Rows from block 2, named by matrix and row number. Rows with one number belong to one attention dimension. Each number is 128 + 24 x the weight over its row's rms, rounded and kept within 0 to 255. All counts start at 0. Numbers have three digits each. After the name is the row's rms in percent of the matrix's.
# q: attention query, key and value (stacked) (model.blocks.2.attn.qkv.weight, 960x320, the q third), inputs 240-279
# k: attention query, key and value (stacked) (model.blocks.2.attn.qkv.weight, 960x320, the k third), inputs 240-279
q.6 097:125138133144099128076161139161102125115136091116142121158101120139112138109121118127139101145113110126164165096104148123
k.6 098:145127124139098145127134121132129130173118130129114165168109128131141117152117115097129108164133154114141123130111142129
q.7 098:101100103141146116130104136141116126154083104139103108119061112132203111108136117161096132109102154108134131133116130146
k.7 102:139107180111163086125129085104094133128113135138117082154158112143081124116088119117128109153106100129123168124130140125
q.8 105:115124097157127131111110108138128078119100148088093145127133142140125136147159132107096164113097116141157153125122173133
k.8 105:113123102141144112137132126121139089104115132123140128086125121136115146133164115144131129059135106171132175114178114116
q.9 102:135134125118092143126124151137131080122138145105096103109139116171135166130147157144117128098134130155142137095136111150
k.9 089:089138088121155146137087137121163146120113145149128120126097117101129114119130138111117146076131133180144130133123128147
q.10 101:118163124138110130107129126150146098086088165125138159109122127082130108100153139149138123115109150079155113090119124131
k.10 098:130089151153132133155131134133118118176138127156098050119118103115136147102145132118095118144177122140118137148108105127
q.11 096:109125093156105114134092165109124106134121116111080165097137089134119141145152135122151074108184121130130143144115099136
k.11 102:081106097118177155154116164137138165176128144119146114137126150117110115126111092151114140065122118112114111105103140136
q.12 108:089157123130156147171154132104149111131152115122137086119094106093142158190145101122135127159106131130149099103107134101
k.12 103:141171103141106158121118109149139167160159125110141131129117143139135092119148130104102112128137132136134104129149089113
q.13 094:123141095159153148114128076126163142133144141136107118116150102140103125143124110160128130131091091173090102104126122163
k.13 096:084124121136137146107139126138142153128137100128142130127136102118092098132102144136113179079137111155116131134107115146
q.14 097:106146103129107121114137143124105103102130058101089172119119113151083121069116137149149124120157100136147112105092114155
k.14 101:113121098154126108143108140149151132138122132144143129165146151072128139113172136112137083052124135119130130114140141154
q.15 101:112128157141133165127129113101136112106110154138159120130123116165118131112111119123119118113133153142113106137111121168
k.15 103:115125169123121115106107137130133146143134113115094107117150114128123142067140095118137173087131137076132110129128152083
q.16 110:123141118125149101124204140066115127102128132124081114167139112164132098103132109110147114137104124108137097123072122094
k.16 099:111140113103116103144100139148154102142124135122114117118159102139106127110121125145170111154151090143118114117124117176
q.17 105:138150095134104082128107153105104102108194126153137102161132131148176136117084183173105110136171156071128109093129109058
k.17 101:141115195108150123105134119110156138142089074154128100104091132100139112140146134167093125071150148140137100135130139145
q.18 097:135121131122133088157127137147139146139172106138119117133102082099150113099124140084116146127087181118149171128147152125
k.18 098:121150131102087115101101170117097148109122143148149090113173129131149128107112139128139124182122150179121136124122128128
q.19 099:131168133175168109126088180098141148108121122118156122113141105163123143130071149087146169136168090109127129151150161134
k.19 097:138165090141123125143119146127106166142131107149118150139120126146120130133136137111144130117101116110109135153123136104
q.20 095:108112164112110108083083164122108116129139078125120128135082099161145098139104132135140120120142138147079152143109122123
k.20 100:137121106086119140149127133143117149089131086105097130113095162114144149128128103151161129087147134136138143122152165083
q.21 098:114122156130121105149132138124134128165151114130115159125114108145158120133175122116136126082131115102110085135114109134
k.21 098:151137178105160097129160139147145172128132131091124120089139128119126161156123089087123119139140137107178116101130130159
q.22 100:103108142124109131099087088161106106123155102147117121175121075131165123160127140137106092121112150145144114160151156132
k.22 100:111143103130145129159134111083159093128144133120131143104153143127104118095130118147131172129115116145106151104156082155
q.23 098:123096160141182135159152123164110092114153113119101164107166136132147139133124119138143082115115155130110140118135142161
k.23 102:112161095153131078130101168128096147138120111116140118157128170101088147132118096123118121087167165139131124109122124140
q.24 104:125118151106117114100087066150142138158136107090098160112134112131082144112104128126091124165107112138128125148143144095
k.24 098:118151106094107149146116148130068106140094158126126116110108100149133157096142125133151115097137140113110090131139150085
q.25 097:088129101107139136122146159113135112133149127111107143103118090123140130129095106104130091158116147127173163073113155121
k.25 099:075171118147164130172150135134155151110127122149203141101135099123121127128131142153180109121106101149146124134158072111
q.26 097:107148164095142116132126146098111132090154134107113114150101122144135104136185150125127126121144156118165175137129112109
k.26 085:146122092134100165113108150092144167141090155126128136112128148105140108144122086146144125129143103161124147117147144155
q.27 094:113121061062101092155140109117173099139143155124150141164170166128154094125104135160113150154131120146152119120136157171
k.27 099:105137106131122112127153159113143105122130147120141138167130114099143117128181102140094149185142097178132154090109163160
q.28 094:125123099144127154125122157157132078129158139115157166110153117148090092124148133162108151159174125160157123118119152136
k.28 091:098116084121136142154100098125152123147100140105106153156140100145153130115131121123115134142097094153093177175136116168
q.29 096:130109125153134131109146107134143126121141130159145078107129148138115129159157124088101135129132151110165134118132105118
k.29 095:151131109161133155140122157127129115116129148079104155157129118141135083089109134112116123113145080102145121167139132123
q.30 101:138115155154136105173100145092094165170098127133086155090077131129105153141100145119132137139113157109150146155096119130
k.30 097:087099105113092107074129104084125115134113086174142106138149177134112121135141156151149109148117129100157145103156163094
q.31 096:118142140127123118116104127119152098131146104156159092102160180139123111175121095096120142138122087087143115098129120101
k.31 107:174132121122120078138129102132121146104101122123132099165123107115127128123122146176098120117106146117151085167112167144
q.32 098:120141132102149156128085135110096079134115105097141149123115148154118115140120118092120123133122138141160131114118081106
k.32 099:116171145119124117170155120136145130114112136082134131118112155109136139146115129118174168128134091128141156144079126136
q.33 104:163121156171121091102080129179091076143130120087087124130112134118135122157138126139129152120153128081110117137154107146
k.33 099:125108125092134109113147125075138125156134144150162120144152117145158103079082121161152117065112139101097116127131132109
q.34 094:147144081169152109140154154168082164178116115134094134104145073143096152131124151104146108112127138124127140145164150142
k.34 099:125137182113151166111155145124155136109087129115106139095160092094127144148091164151119130087136141138133145107124095126
q.35 104:125097133093148189104106190138135123136128143122122124167102150141109108179170117104112098101113138124150138148100120116
k.35 097:165080153157144176188133083109123137133064116125178163102131122086127171114078102133133115130094090095110090114146144108
q.36 095:113105154155103096193119095101152112110133099148151145163097123107117134109116150130138108166121107119147120121136081150
k.36 099:143146112091151092168128125090112133130107105123129128115097133148104126089135111100093092181112183108150121124149137119
q.37 092:137138129159111084103125120109113121163146142071148125120124157116168102115105105158181083094102152100129100123148111137
k.37 096:156155160161151162141120126136114106114196124149128114132136106088175128133104091107163099132151109138133124147096124126
q.38 104:144073112125164145129137130130146117157171138145117115135157149097097169138144125127150123172106097131112106120170110121
k.38 097:118108121138123125129144147105162104156137135164110154116133145093139122129119127157131127115122141129166139127122183116
q.39 098:128111143107110154126138093122115131146112147105132125117180130107115127124127125109146144159160127183139135106119121101
k.39 101:122148118109152134101121119120080119181142131147134137168168123113119159100152154150128123159137152125111128118116108121
q.40 104:136089109137147107142144129154117127136171146146114088158145123114163111135080152146150087112141100092151132067126111160
k.40 103:178156103174129099131116123114136148143128146126160118153125138098122090160130103151112134097130083150124135127115114145
q.41 097:143120129129122146106140126118073082115115119127133137145133096143135131125168107131160095120179151123130128122061110146
k.41 103:107129146152129115118148117077148167136154086140112128130167143142158118124103129160150126158175120122137144151156122120
q.42 099:141162117143135084087117114134147118107161138136108118128149169159173147163161076106160124114104087160124134153114108135
k.42 101:101134118141124092162165128156146154124120164152119125135087136135092134148121131146140113102140122147158102085151101149
q.43 104:130102165154099100128127116159126113165165170094118103120090127131146126143114128116131134100151133147149100118111111125
k.43 097:122118151127130123141151152155112150118170135170138129087144143178138097148120102130096136151120098108115131099162200155
q.44 102:089147128134093102094125166146129128123076095123131150181135107129147085139116100105115139102111149117085158172114107134
k.44 098:121133116053101194106136084104147119138123117105126175104162147062135157121099160102141145123087137177169128109159125141
q.45 109:124186137135171159099113091112154146114153114118136120101135181114169125134171115118159133134129121150100159114096106117
k.45 096:177126136114134109106142090120134135139142105127135120085198096149125142143146100118103131139165125098121124098105110109
q.46 100:142169128126107149153158146112144095142104092114117150090083100091100097092159127142124199139124121125112140088078127105
k.46 101:175137137130161161117147120125113130152163070091087135089172092122136119139155128090140114127138095149107115109103135161
q.47 105:129121115155104135115126164143118160161133125132118128115161094123095131145122125108137109156109124127098120133160133120
k.47 098:142125168145116131091099121142114126096156170140161117107127137128174101126052118136152158138157140125096166132148113143
q.48 101:109129140123126131184105118124172146158173120099087137143116127136152124162112105099127146157140167134113127108107146109
k.48 096:138136149094099147116106082155125170126149165109105111131126113107155096153128094170077175145165123134133143124082148115
q.49 098:136107113159118109113117102140098138153160108122098118081126110125156109097092110153123073169156132106098163117132137175
k.49 104:079095113080139116104102153124098096147135099114115133161135140124086111117116140151116131168167114106124144126112149135
q.50 099:104148128138101158167129091147156076120106138156124137139157158147113127122073126152144136150109116167145145116147185074
k.50 098:103116122098112094159121132129084127172135153105131120103145124123116120140131116114082114110107151195153146144153166140
q.51 103:139158157144168112114112147095143115112155147133091166166130167101124117090154135097120114114139117094116115157135162113
k.51 094:114113111128150162102100120150103118108104113087115116133151126185177149121124076118114130120126149102161161146122111143
q.52 099:152091122143145138141114135143082081134115111097137134124086128138153090124101126129100139123168128126130149096148169133
k.52 093:138148156156152144156129139158084137177111143131143132107140143106100143112093099117129089133113106105154141093120096145
q.53 103:132087120098144134139108119113139131083112127111122150121101141171117118094145154091107151123177111129152135139094127112
k.53 101:162138153152164106138144127149159146143175111137113109119105108122125111143106162184145140106114138144148122144133101116
q.54 099:162124139061112126170146090160089177121128132118140142156111121101120125109089139135086139137116165133122129076132168130
k.54 100:131130135149141119131161117146166118116156145100056144131137135070086160134098106128121149090166128080111105149154130090
q.55 097:123139129105066139126132124120122160122131130135117102155150112099119147099130152138117131128138119136149082134125153142
k.55 101:122125128103129085114164107149134122167113148143091116142120120144134139148155116133126138143161153141149120148174103173
q.56 096:149163120129115136109118140142093099149125135116118109163091104156118085146134140130116123129157090098105162154095176136
k.56 100:132105181105155144105151125125131114145111185112168115169165159148135141153172140113101097123112087136121154120147103144
q.57 104:123103127099119157142120138147118131163121140114178128125134117149118132120135133139076151101140151115153098177124140153
k.57 097:164138086112127121144169133106108091112129146111132137113131176147115170132131137114145163123106109166130133154149100114
q.58 105:097107125157130076105135145103095102130119163138127134112129119116092169150090135154135092174143123140111154133084135155
k.58 106:120094141129103114102113121134132134144097124121129122155101121147125151116130115137121104132115123124131154146157167161
q.59 105:137104122135129171103139136140136095132138163106136161131150145114091132191138120125157088130161115107130186170097166124
k.59 111:201147188162182141196134146134131167130139171149162149151075121122168142118126116090099139080129146135128115142130129119
q.60 097:113139110112129166184133121123113140175128134153176132122127117120129134114158133137138171074122114098170136130124164100
k.60 102:156151094115123142145210166156056148159109133115137133139160112083109124115148124119166135132108089156150142152136123109
q.61 102:105116116180177159139172102172086105135146155094147131134076140131160105094096117132076113139117135127124153095159122135
k.61 100:154151139136142091166122161115143125155134136157141133173151106121192093099118096138080113129067125139117065128140181116
q.62 107:102146113153114145150051123135112140092129098125102118098106114140179110128108090086183112111098145086130138150127118141
k.62 101:132131083128127125147126120150121088126126103116132121122128111148120116113102141082170104097131126175113155116183102154
q.63 103:146151112091108081105110139138151155139130132142093117136105137110151165147158134083132089113155106163123123132120129119
k.63 104:149105094133159163126103116142162133114118135148105119085112124072153122128138160124098129140100161113117143115133150112
q.64 112:135123104102143114154128119133122140161134125139106137128108125131146127143136113130128101110134132123122129121125106151
k.64 106:150165158150131130158126157144126169128106120122154118147124141139146119120133120101109152112117141110112105111100122142
q.65 099:110129117132126134133126143160126148121133122103133081146176115107113136146104100134115121128128142122116136142111123156
k.65 101:098139195138113139123123156118093138139119131120122123125143100110111139125121113097108134085115105148117112135115130134
q.66 104:146168106109127130137114157147139144119147132114126120135104117100127100154093122138146136115102107104135090098148114132
k.66 106:126147152142142142148121154156120128098145140114134127132143131155121113164137118121131134130113129133115137109147113141
q.67 108:134135153098119117121105108121110122088153129141132135131096107144129135124140139106134111138117152131168148129109160122
k.67 104:126120119108145117111153099138129120111137136122135099147122127101156132155125135113132137112132126120134141154153135120
q.68 107:143101147119135117165090121115108137109141111099137103132125118113119127149100126097115127151114130107111129143107112145
k.68 102:119128172137114175147112135155120141144145135085122134147112105122129163139113104140095140090148137154091105149146149135
q.69 112:117139100172144163152082162130142145144124097091098131114151159105132181105123117129138147117127152143139147147138121142
k.69 108:108125111096120103117108118106089109139093106124116091077126119130118151117102124147124122175102145132155142159135153110
q.70 108:116136131130114125163149139126118149129119120109120123123146114140148137142153108125134124108088162146156144101118150156
k.70 102:175122117085136117150138139111131179143132144121157086134144131121131130141133090112122112150119098145131129144123120155
q.71 110:109121171118143145143140111104103125119116165130138124101089132137143091101127083118136128105114099128130124088098124138
k.71 104:169140157145145167175143143121158140114120121140107142120095130090153127128178122140127141092138156144108132130129112137
q.72 103:172120141082125138126080116118134149138138129129149113155175134155132121137086111116102112154120156136125138132119134127
k.72 101:086098136128104138126108117112110142120135139146171135161122119136140145109113121127137138088097134114133115134123107140
q.73 113:108127149147125112128142088114092130115148114149115120118135137172109134088112122109123111131128133126140142133152139120
k.73 105:161131126118133147150139101130143154142133117134135115113125136121128115111162158149126131108169135127079123147148142109
q.74 101:143143141131147136139119094156132128156141127136154126088123134119134125128128153099146125121116135132131106134132146125
k.74 096:135128133151144118166152146151129142126120143150121151131159135135119130121146123168128139070140109156132138167149146152
q.75 104:103117112126115140130115127146145148130128144105130123158117127119122126128107102104132113151084129108140120114120143118
k.75 100:125124128141111109134111148116111118122116131134117154094142138139117144153132113123131134140116110150123133111169105168
q.76 108:146114143099117119115108117132124167114124137146141138157119094151127099125107108103114126158108142116118148137127106132
k.76 106:103121112130110140114120121137136119116134128127149153136102103141141115150148127148141145135128150132113112113112109134
q.77 092:130139120165139125138146145125127105116140125118105142139132163116137119122145089136118128181112143140111129127147127137
k.77 106:096081078092086089113129126108131106124135124122132083113106122109113148151130147149135125137153094121122143128098098159
q.78 102:117131122109141153108082131106121132128117163132174146139124121142123142094133114116140126151099145117127150129133142131
k.78 112:114089085099109109087136119094117088104105139112134123131115124153127133148140126130139113133113137138121151136128153140
q.79 100:114142111116106116122151141101148155148118115146149145104111110120111150119128120151134159108141146122089109133141149095
k.79 101:104120116109090113141138099095134127098140125151138119130157144124137130133114107149127145128134101096102138108104131132
q.80 103:184154143116129137095125098164159156100119097134177109138108164098138106115120161108125121102124134139143132106082145072
k.80 106:071116109162118119145105126125125132098143144139123166137129114106107155128112113106109167140123077146079168149118161100
q.81 098:194102101141136101074145161122130128140148131118147122138138140119107116139154101134120125131152118150156169102129139104
k.81 110:028100146119115090139153137153170142064133102115114111148155153127128096127140102126159145078149120102152148106136106160
q.82 095:125073083127163182167130116102126164171126120102115167139122112129117105116141167130123138108144121120160109164118141128
k.82 104:116137143117093144113117165127143124152129146141126131144141170096078193148136116092128142188122142125181131177159143118
q.83 107:139150095142105155104121109109178105130052128120138108155141142136146102118142135092115145140089089133090131139112132140
k.83 115:122115106136153103123094147131153190123106156116173160120149135116156105131146071124137165151114142135134125152127153167
q.84 098:131144114129093097143174137162123101180105120109143115083113145158068152160156148164108137123137125139138118160128118090
k.84 101:100093126127128144115138133105126127143121117159108119103133121133138170098138159110112080145129135166129147147094110111
q.85 112:073124156101143138144129135121109098109123112146138143190139082178134122107146103092124138115155119065146101146157155147
k.85 116:105108105138110181117137107113110110085137130183097115192110129117159132150112180151126120097158114125167176174101088154
q.86 104:171120160144142120160131087137074088144130098162156130116126153140133139080113116117155116145153136133130115094129159103
k.86 113:145104145163132134122129170143124122126117144111102112136107153136139123144088036119131130109099170099135102136117087141
q.87 096:122121172079105126120127135137146130132125141151128129136127084111126123140132124136080128135127132098171098061145134120
k.87 116:137161174107088135140101115136157146152135139132106085113159156126116107148113134067107140233132132125149077123140138081
q.88 105:131121114078101152169110152190149105095092150143112103179135156088152137100091127100121144133148155128144116122138118139
k.88 111:161122144175127103131133130124102150106122124133128139093158125134090109161129121115137112176135161115142073115126111118
q.89 095:096136101120132142124118111113129078128139126114148125152111097169145131149101125155120105146097079133116127164114143146
k.89 110:140129090112191170083130141138121169080125143131124123128096135126121161081106156105088101161134146160116114152112168158
q.90 103:199150136133177205086118119134143099193122141119149134123112079129182133128132139149123102106167158144148138151125135141
k.90 108:108139132150138176122125108145110096143124124096096127147145104150131073125118108139109129157155100113102087145085158077
q.91 099:147145143105119111100100145154157100102179096172132162163167202149155171135171120134121109120120122102120124121121119150
k.91 111:226114088096148138131097114131149190128141132110130119122164111139125100117160085104118114163107108091094115089148111129
q.92 109:171111141137113070120123142095151114146109141108121103143149097126091109137070136114111150148143115144123120094115164147
k.92 114:170128142134127166142149133140142161119122142129136153120147076123112126107119148112094136184165181108142130151124129134
q.93 101:114119121172129159105101095103093099113134131147080186088100121117120060133127126110143133161139134111119103126118147145
k.93 114:063116103084093089126125135134106151120155162126152146147139119157132146100096128098133126191154120108104085119134107139
q.94 109:161120164106105123137181140173104137116126150152134119150146150114161111100148153144168105133093152100141139114128077097
k.94 121:150135146138127127146131130150120162142144123149160097111130140068147118116162167112155154158132130154127142111133156126
q.95 098:126127099163137099175132103135099088123112111132145123139104103174146083106151141131126124138133100114146101150118155122
k.95 111:194096098156122116135177092108142136116108172093119152143126148131115133142084125106131122081127127122160082152119135115
q.96 101:135083153106129150175138114115112113147132130126092125144152106111154116129113096141159153135121122098103131102100177096
k.96 095:161122132161166138114139112114135135142178137091116147147147096135089131098130109116128116141128085127143105162144081092
q.97 088:100122158139131109155145142088141092138113144115108113107133129127130155141138085120147136160122127180144126101134141103
k.97 098:093136106100103090118125083111107094135109146100129109133157112162154141159102160164109147165162139125147149102118135143
q.98 093:133078130106137124127131075178145125139123139136122136105147085108137153122138103145137080146179149129124128154168122094
k.98 089:103137109078139099142113145069129113134111088122138124097135119118067114150098150150161098143134150123131150119154124153
q.99 096:124100088184114109130086138145144104203124154124102099096156101148102156111119136142111170124096151169134121125112098160
k.99 089:120128055136102153110128116159106128114110158087155152083099124136148175117127106118131118112137080121122101162112082148
q.100 089:143141111133101107148163140147124102176135128130098127084142115159148139148134158135137134098111117094128126132134122159
k.100 086:171123107146137128092164106146132151151116137162125135116104118116151147154107150135130159075138136100131154136170135094
q.101 098:156137137113117102192150134132150145082075128149152143139134110107127144163121164117159094123153125126099097148146107103
k.101 094:136120179150139148131152109104093120100126125093165149085111089120079136111090127137164116138095179140164134115089100122
q.102 093:151131130124158146140152148126132090147160145065113154113159133145130110102141144101097140124102094120156109135096138123
k.102 093:159132114097146113129130117114117161180147139158133089102135126150177122116093140148169134113120107123169154127119086173
q.103 095:115139126120140067126089098102094135150126132177173134133105105104078140113114151144099120094129131125131130099138094158
k.103 091:174177110141122135159128098148130138136144146108112140129147134127179113135132153155128105116120128109176149106120132110
q.104 094:160144105152068091089150140118112130085159149128128117138133084132150111088146121101159142123125107132077118119086111162
k.104 087:159120179127146137108123142117132146121168118081145085119124084065135125101114121128106129177094129108132118147138134129
q.105 094:105127111121140143160124118137111122179128142119137105110129119141156091150137133101137150124170093148126124143090153173
k.105 092:144151134092106135112141145082095111162110140123103134152132142124132117111144135097125117122117101156100151157129136126
q.106 097:130143099148076129133104148143141107147129128158134114097119154121172133143114107173129169128144117135095127085169162155
k.106 101:138105094085119109088104109111102143116170125135143168121155122129133112130158137118150152151164106123125107113123141108
q.107 097:107134111106098099113141138153101123137149138112122138151125153141096169151137100158173119140113138146097125114158126119
k.107 094:151126079099111110106064133071156092121092119140139125161138140179122096102093114136145144113057107096121133156124125125
q.108 090:136136095141197120145139119105136133181123149158141150128114148123136115130141118155126166166121124104181132128119143141
k.108 091:130111088137118106091132104109104120121113134143121106119130109135157149122191125167138149140115129129108101166146119129
q.109 099:150121162132124135108110121120073119107128133143147095162121106168164154147126110111134166168086110141087122098138112122
k.109 093:086119132078078140107122084132103107125104151105121155115124148118110164104139157147082122145194172127166137145138148121
q.110 096:114178129154096173102163171142168114142107086117135125070068134080169078134107151136122121159115111132112132142138148148
k.110 096:133123105102121149113142101136150114136125155135110134145144154153141098169118106088112140126079164157082121131136151101
q.111 096:111076161147125147097142127111131153161122169132071096131173075151132135125170129132116126148118134107121149142143146112
k.111 091:110123174154142163138150119114147098085124097123204155138118141107121137117185129112174123089113115140141107100116158170
q.112 100:134135117130147130151121161101144168102119141109136141147129159145068104149142121138088176150147143127172115138138153118
k.112 105:142137139098115109130112138093126129136141109125103081128136100179162135149126147168144164178124130114140118129138124122
q.113 093:111158149124148129078139124173143127144115132169120130112155129119165155135149105092126129075122087122122158149155117093
k.113 098:150077131105118133125157125107126117149097115146153136150112111111129130089136135092157113084084123119100148137081118129
q.114 106:126109085158112159111139113139156143109116156139106174128129110181110155155148107147124113109121168082142100081138084099
k.114 104:106152165135094073144141145089133144112178117116140139118095135127159123158127100112185160143127100162097141095099121113
q.115 103:143128132152120107143128143073153108132165151133094150150115130116106103126141072096126172157171131134103116128157129174
k.115 104:086120110130179125140118109117124143132132095118146120175146096120129084185116141125125122139138116141151134094138148186
q.116 098:143140132106107147132149101130143195134117113144136076088162111115160136124129136115116116108137140122147149147153100120
k.116 094:097155111103174113154156094134155137139135143123152157113082150119156118111120128139158127129133140140098104157122135123
q.117 099:101112147123103109106137106124084134110099111064105138123154120118140115148105105155117125123143124104135071127122108093
k.117 101:139146129164145094164125126142134137161140131134167120111142158150128179144092162133145112057110128153111133094140125150
q.118 099:146154134123147123073097127116130112140166115114117139129151110095156125108136102116145110112143095093138099123155154118
k.118 103:119125128144144159150141152130139113166102162154141116085121094116148127130129146123083105091096121135178162147108093087
q.119 107:182110114096135136201130085133126119093177130072160129115127170096130148115132153119130132149150107120134140139091143129
k.119 101:123135176158161158133116168172166131167118107092109108107111094130126156144095136170121129142116160101123143165129123092
q.120 107:152111152117122135117125162112135162100115171160110139131086067136122146127173127134077139155173097110150072124093145166
k.120 107:191101108138158078092111117141119143170149148128149140113129098129122140169128137144113107104133090116199173124128138147
q.121 114:138120065167133091128144154108104106111135132114135133120131122128118116103090143132133103167112172127149128158108141104
k.121 111:122151119151078152124115128165090154098109138073136117123083129131134116136118140142155120151167146189144161148143110145
q.122 097:132136137142125118139125136115142172145136114112129169166117148163101112124134169130179154149145146113111082139118097105
k.122 101:109118139103113112099116143119123127137148154139136138157126125108081134166152132098134138187130066106146142126123145133
q.123 101:112143130163160134131148122106100106108144122101109148119143134117100119135134167154136145120136164102099126169188128112
k.123 100:122089138151106076117130119118112150166178097108090120154135124114150178153114127121153159090097122185129098131102169113
q.124 104:134124111128139127152127121115168134150115162131154174110122145102127119099169112076142128167157123109104120146140118066
k.124 103:112150114145129110145106082118144118140143111129131092100130129143111132111135119143118164155145087112163138117134140084
q.125 108:153119145115088113123141107164174113121178096111103120157118126136156132096105130101135106114123112110160106093180133129
k.125 105:117100145083127077119116093127162069110131137155078115155115109127089149174135195132144118186131162106150164116122088089
q.126 097:147092117125098136168126136136191129119125106118117137156128151116135135135109149118154103118126145125124140118156066133
k.126 104:108145144110110098107137142130136135130143131120116107110081145146140151126181120085150126174067133119130120165108155119
q.127 099:130092102137126144113105142115166144095121148144158156151106118127110100126087118126108134099110120158136161142130120113
k.127 090:111122158118131113101167115127081112115148097127122163107100164153172102115132144141120093164125158179143096158136118134
q.128 093:139117060158154117131114105140111138110127113147117130130135122151112114129132172100119130172140126137098090114131068102
k.128 095:136125130102110131159129134121162121151074140141089129123137133114126127127125138111161144188141130163130125112163096117
q.129 103:100170113108096112121151123180153123117117123122114072143145122148152092155151133107054135126103160140168135119129117148
k.129 105:090161122087108117090198124075117135127143146138140154143154120119118149114138128127133154161125136110121137140103132177
q.130 097:130140110134106108102115169150112149133164129162131110152131129138122129161120124145112117135115159140126118147115171136
k.130 096:133127121158156115141080130150147112138109118102130128120123127117121114115123136120103153127166111100127121093128128137
q.131 100:114131131119129097127175094127181121146156164148107126117162145119136084138087107147136116077122149107150136142126147108
k.131 100:112128159155195164144137108115074103132096126104136160129132113129167151116146149127171141076100153165105165144143118132
q.132 095:144107126156154110133130112133122164170135161146118108124131110158132158144083138174132116129133147115120141132113135108
k.132 101:147113107093101139100079137107135144143087121156142116151116150149112108156134149163140097168121130140130110142112120143
q.133 102:107106144152135149099177130089148129134131129117129120177146146128131140150125192111120134161077130108151145089133124129
k.133 099:157122149151101098121180136136123156154127110089154102125122114136101149121124092112131166170118142154116118124145096087
q.134 109:113134120115113164112133115148102085147115148123130148125117125113082108153144144112097135112119126112145097114154143097
k.134 101:125099120090097140106137082121076156155127118129150106114136117111147098074129137118133111124121111128131130099106127120
q.135 099:120125153177144126128133159108119134120173146110133118023108108145150136136160128121123124119144149158163137110107150155
k.135 092:102110213102120165146161165144100120084126125163145123142173125141144124136128165160128119129129081169127084106133121107
q.136 099:104071146086138133128116125144121159150116152119118110123152118131115160083139093134141139120151157096142089168141141128
k.136 092:141148164094130138143128100103126115133174144143170101104126101177104137105166149130094127102132137131109111130179105123
q.137 105:104115125097156147127130144137121130156105121151116143102121150071134144143188109102173113117102099154203133104141125135
k.137 101:118149112125134148123135104143154166113141150131091135109099118111107113105120159135099124158129123116145135133137089138
q.138 107:114080112090108135130125117134160118129195138136132142172070100139140102154114139115128131102138158154149111160115157094
k.138 098:126159105125127120110148105111124169116129140128122110123128137147105117128142131179126147129122115104109123150095087120
q.139 102:140136100156158118119136125126088118109099136155153107172129135081088116135148154150120134141083123114089123139145114101
k.139 100:144159120171150117164171128150151111140134110160155118142125126135121120074112112085150100113106146119140123115123113142
q.140 095:180137143134111094135137130125138160115097158133105123130118121114110116120161116169113103136128132172107125101123118102
k.140 089:110116114104160094142164151077142080122077112154135205104161148142137123124110166131122095179106144085112125114139105120
q.141 103:137124123144121136135128075123160150142114100147088108134127125108110117100132082149048100144142088094139091116100153155
k.141 099:155125157110150081109158101084121114129133129174131143138187148123112132112144092128125131126077142115138155128108131108
q.142 099:090120102150134149115132120103132154120094115162130123086117129091120153093133149149136096157113132150141124100096128109
k.142 098:151140157111173092138157122133141094185115103123076123084129147149109121117122161122143121139117105199116157116168131113
q.143 102:142115147059121128095094127131110149150151110128139155140172109117114145140168111100116119168109157131132157147133152141
k.143 092:109094160121120151082145082113121148097140163109095124134104139082131137120114130168141144160112102123133145107118129135
q.144 102:138122122153120103135114127098154102139124125094110151077146144096109103132076161156087105160139105138160072143161158127
k.144 110:093114081096128084081100104141107146172127152111141133151120107128107142152148109123107095146105138143131132120142088184
q.145 099:096149137125131099149099099129126130148118154086112139171121119120164128139098108106122134118149146167120130112121136135
k.145 101:117126131149119135115113105139145106132069077108119144130143113150151114136111133146137108169100135135163144141121151125
q.146 105:156153140153110137159099132102133116113198152151113124118103107105109120165132125135122139151140128123116092122124165148
k.146 100:080141109104130135141058112152100151107089087195100095141112126121130131115148160109102115171157117115113155128130155119
q.147 105:097121126126108136093122132109084199118108110142129148124142135116136129084137130093135104159087103140118148131114138164
k.147 108:094118203110147126110097110153140110087097078118106101117109144168156140141128115136153135163116097111108119115132097114
q.148 097:102123135148168161150158167154139144137146142120116169086144145183129110128118106135106119088105135136159144130127115113
k.148 106:171115108154180098107123139084128153151163125051104147106108143126137106101134142076147110104138111137137101112110109149
q.149 100:123075168173103119088083113116162133134132121119082114113122144140126110137144143146114178142113114158095140097133131111
k.149 094:112138135124142159096120144131156128111122137149151117144143155114153086123147086159126129098107130156091080103180130097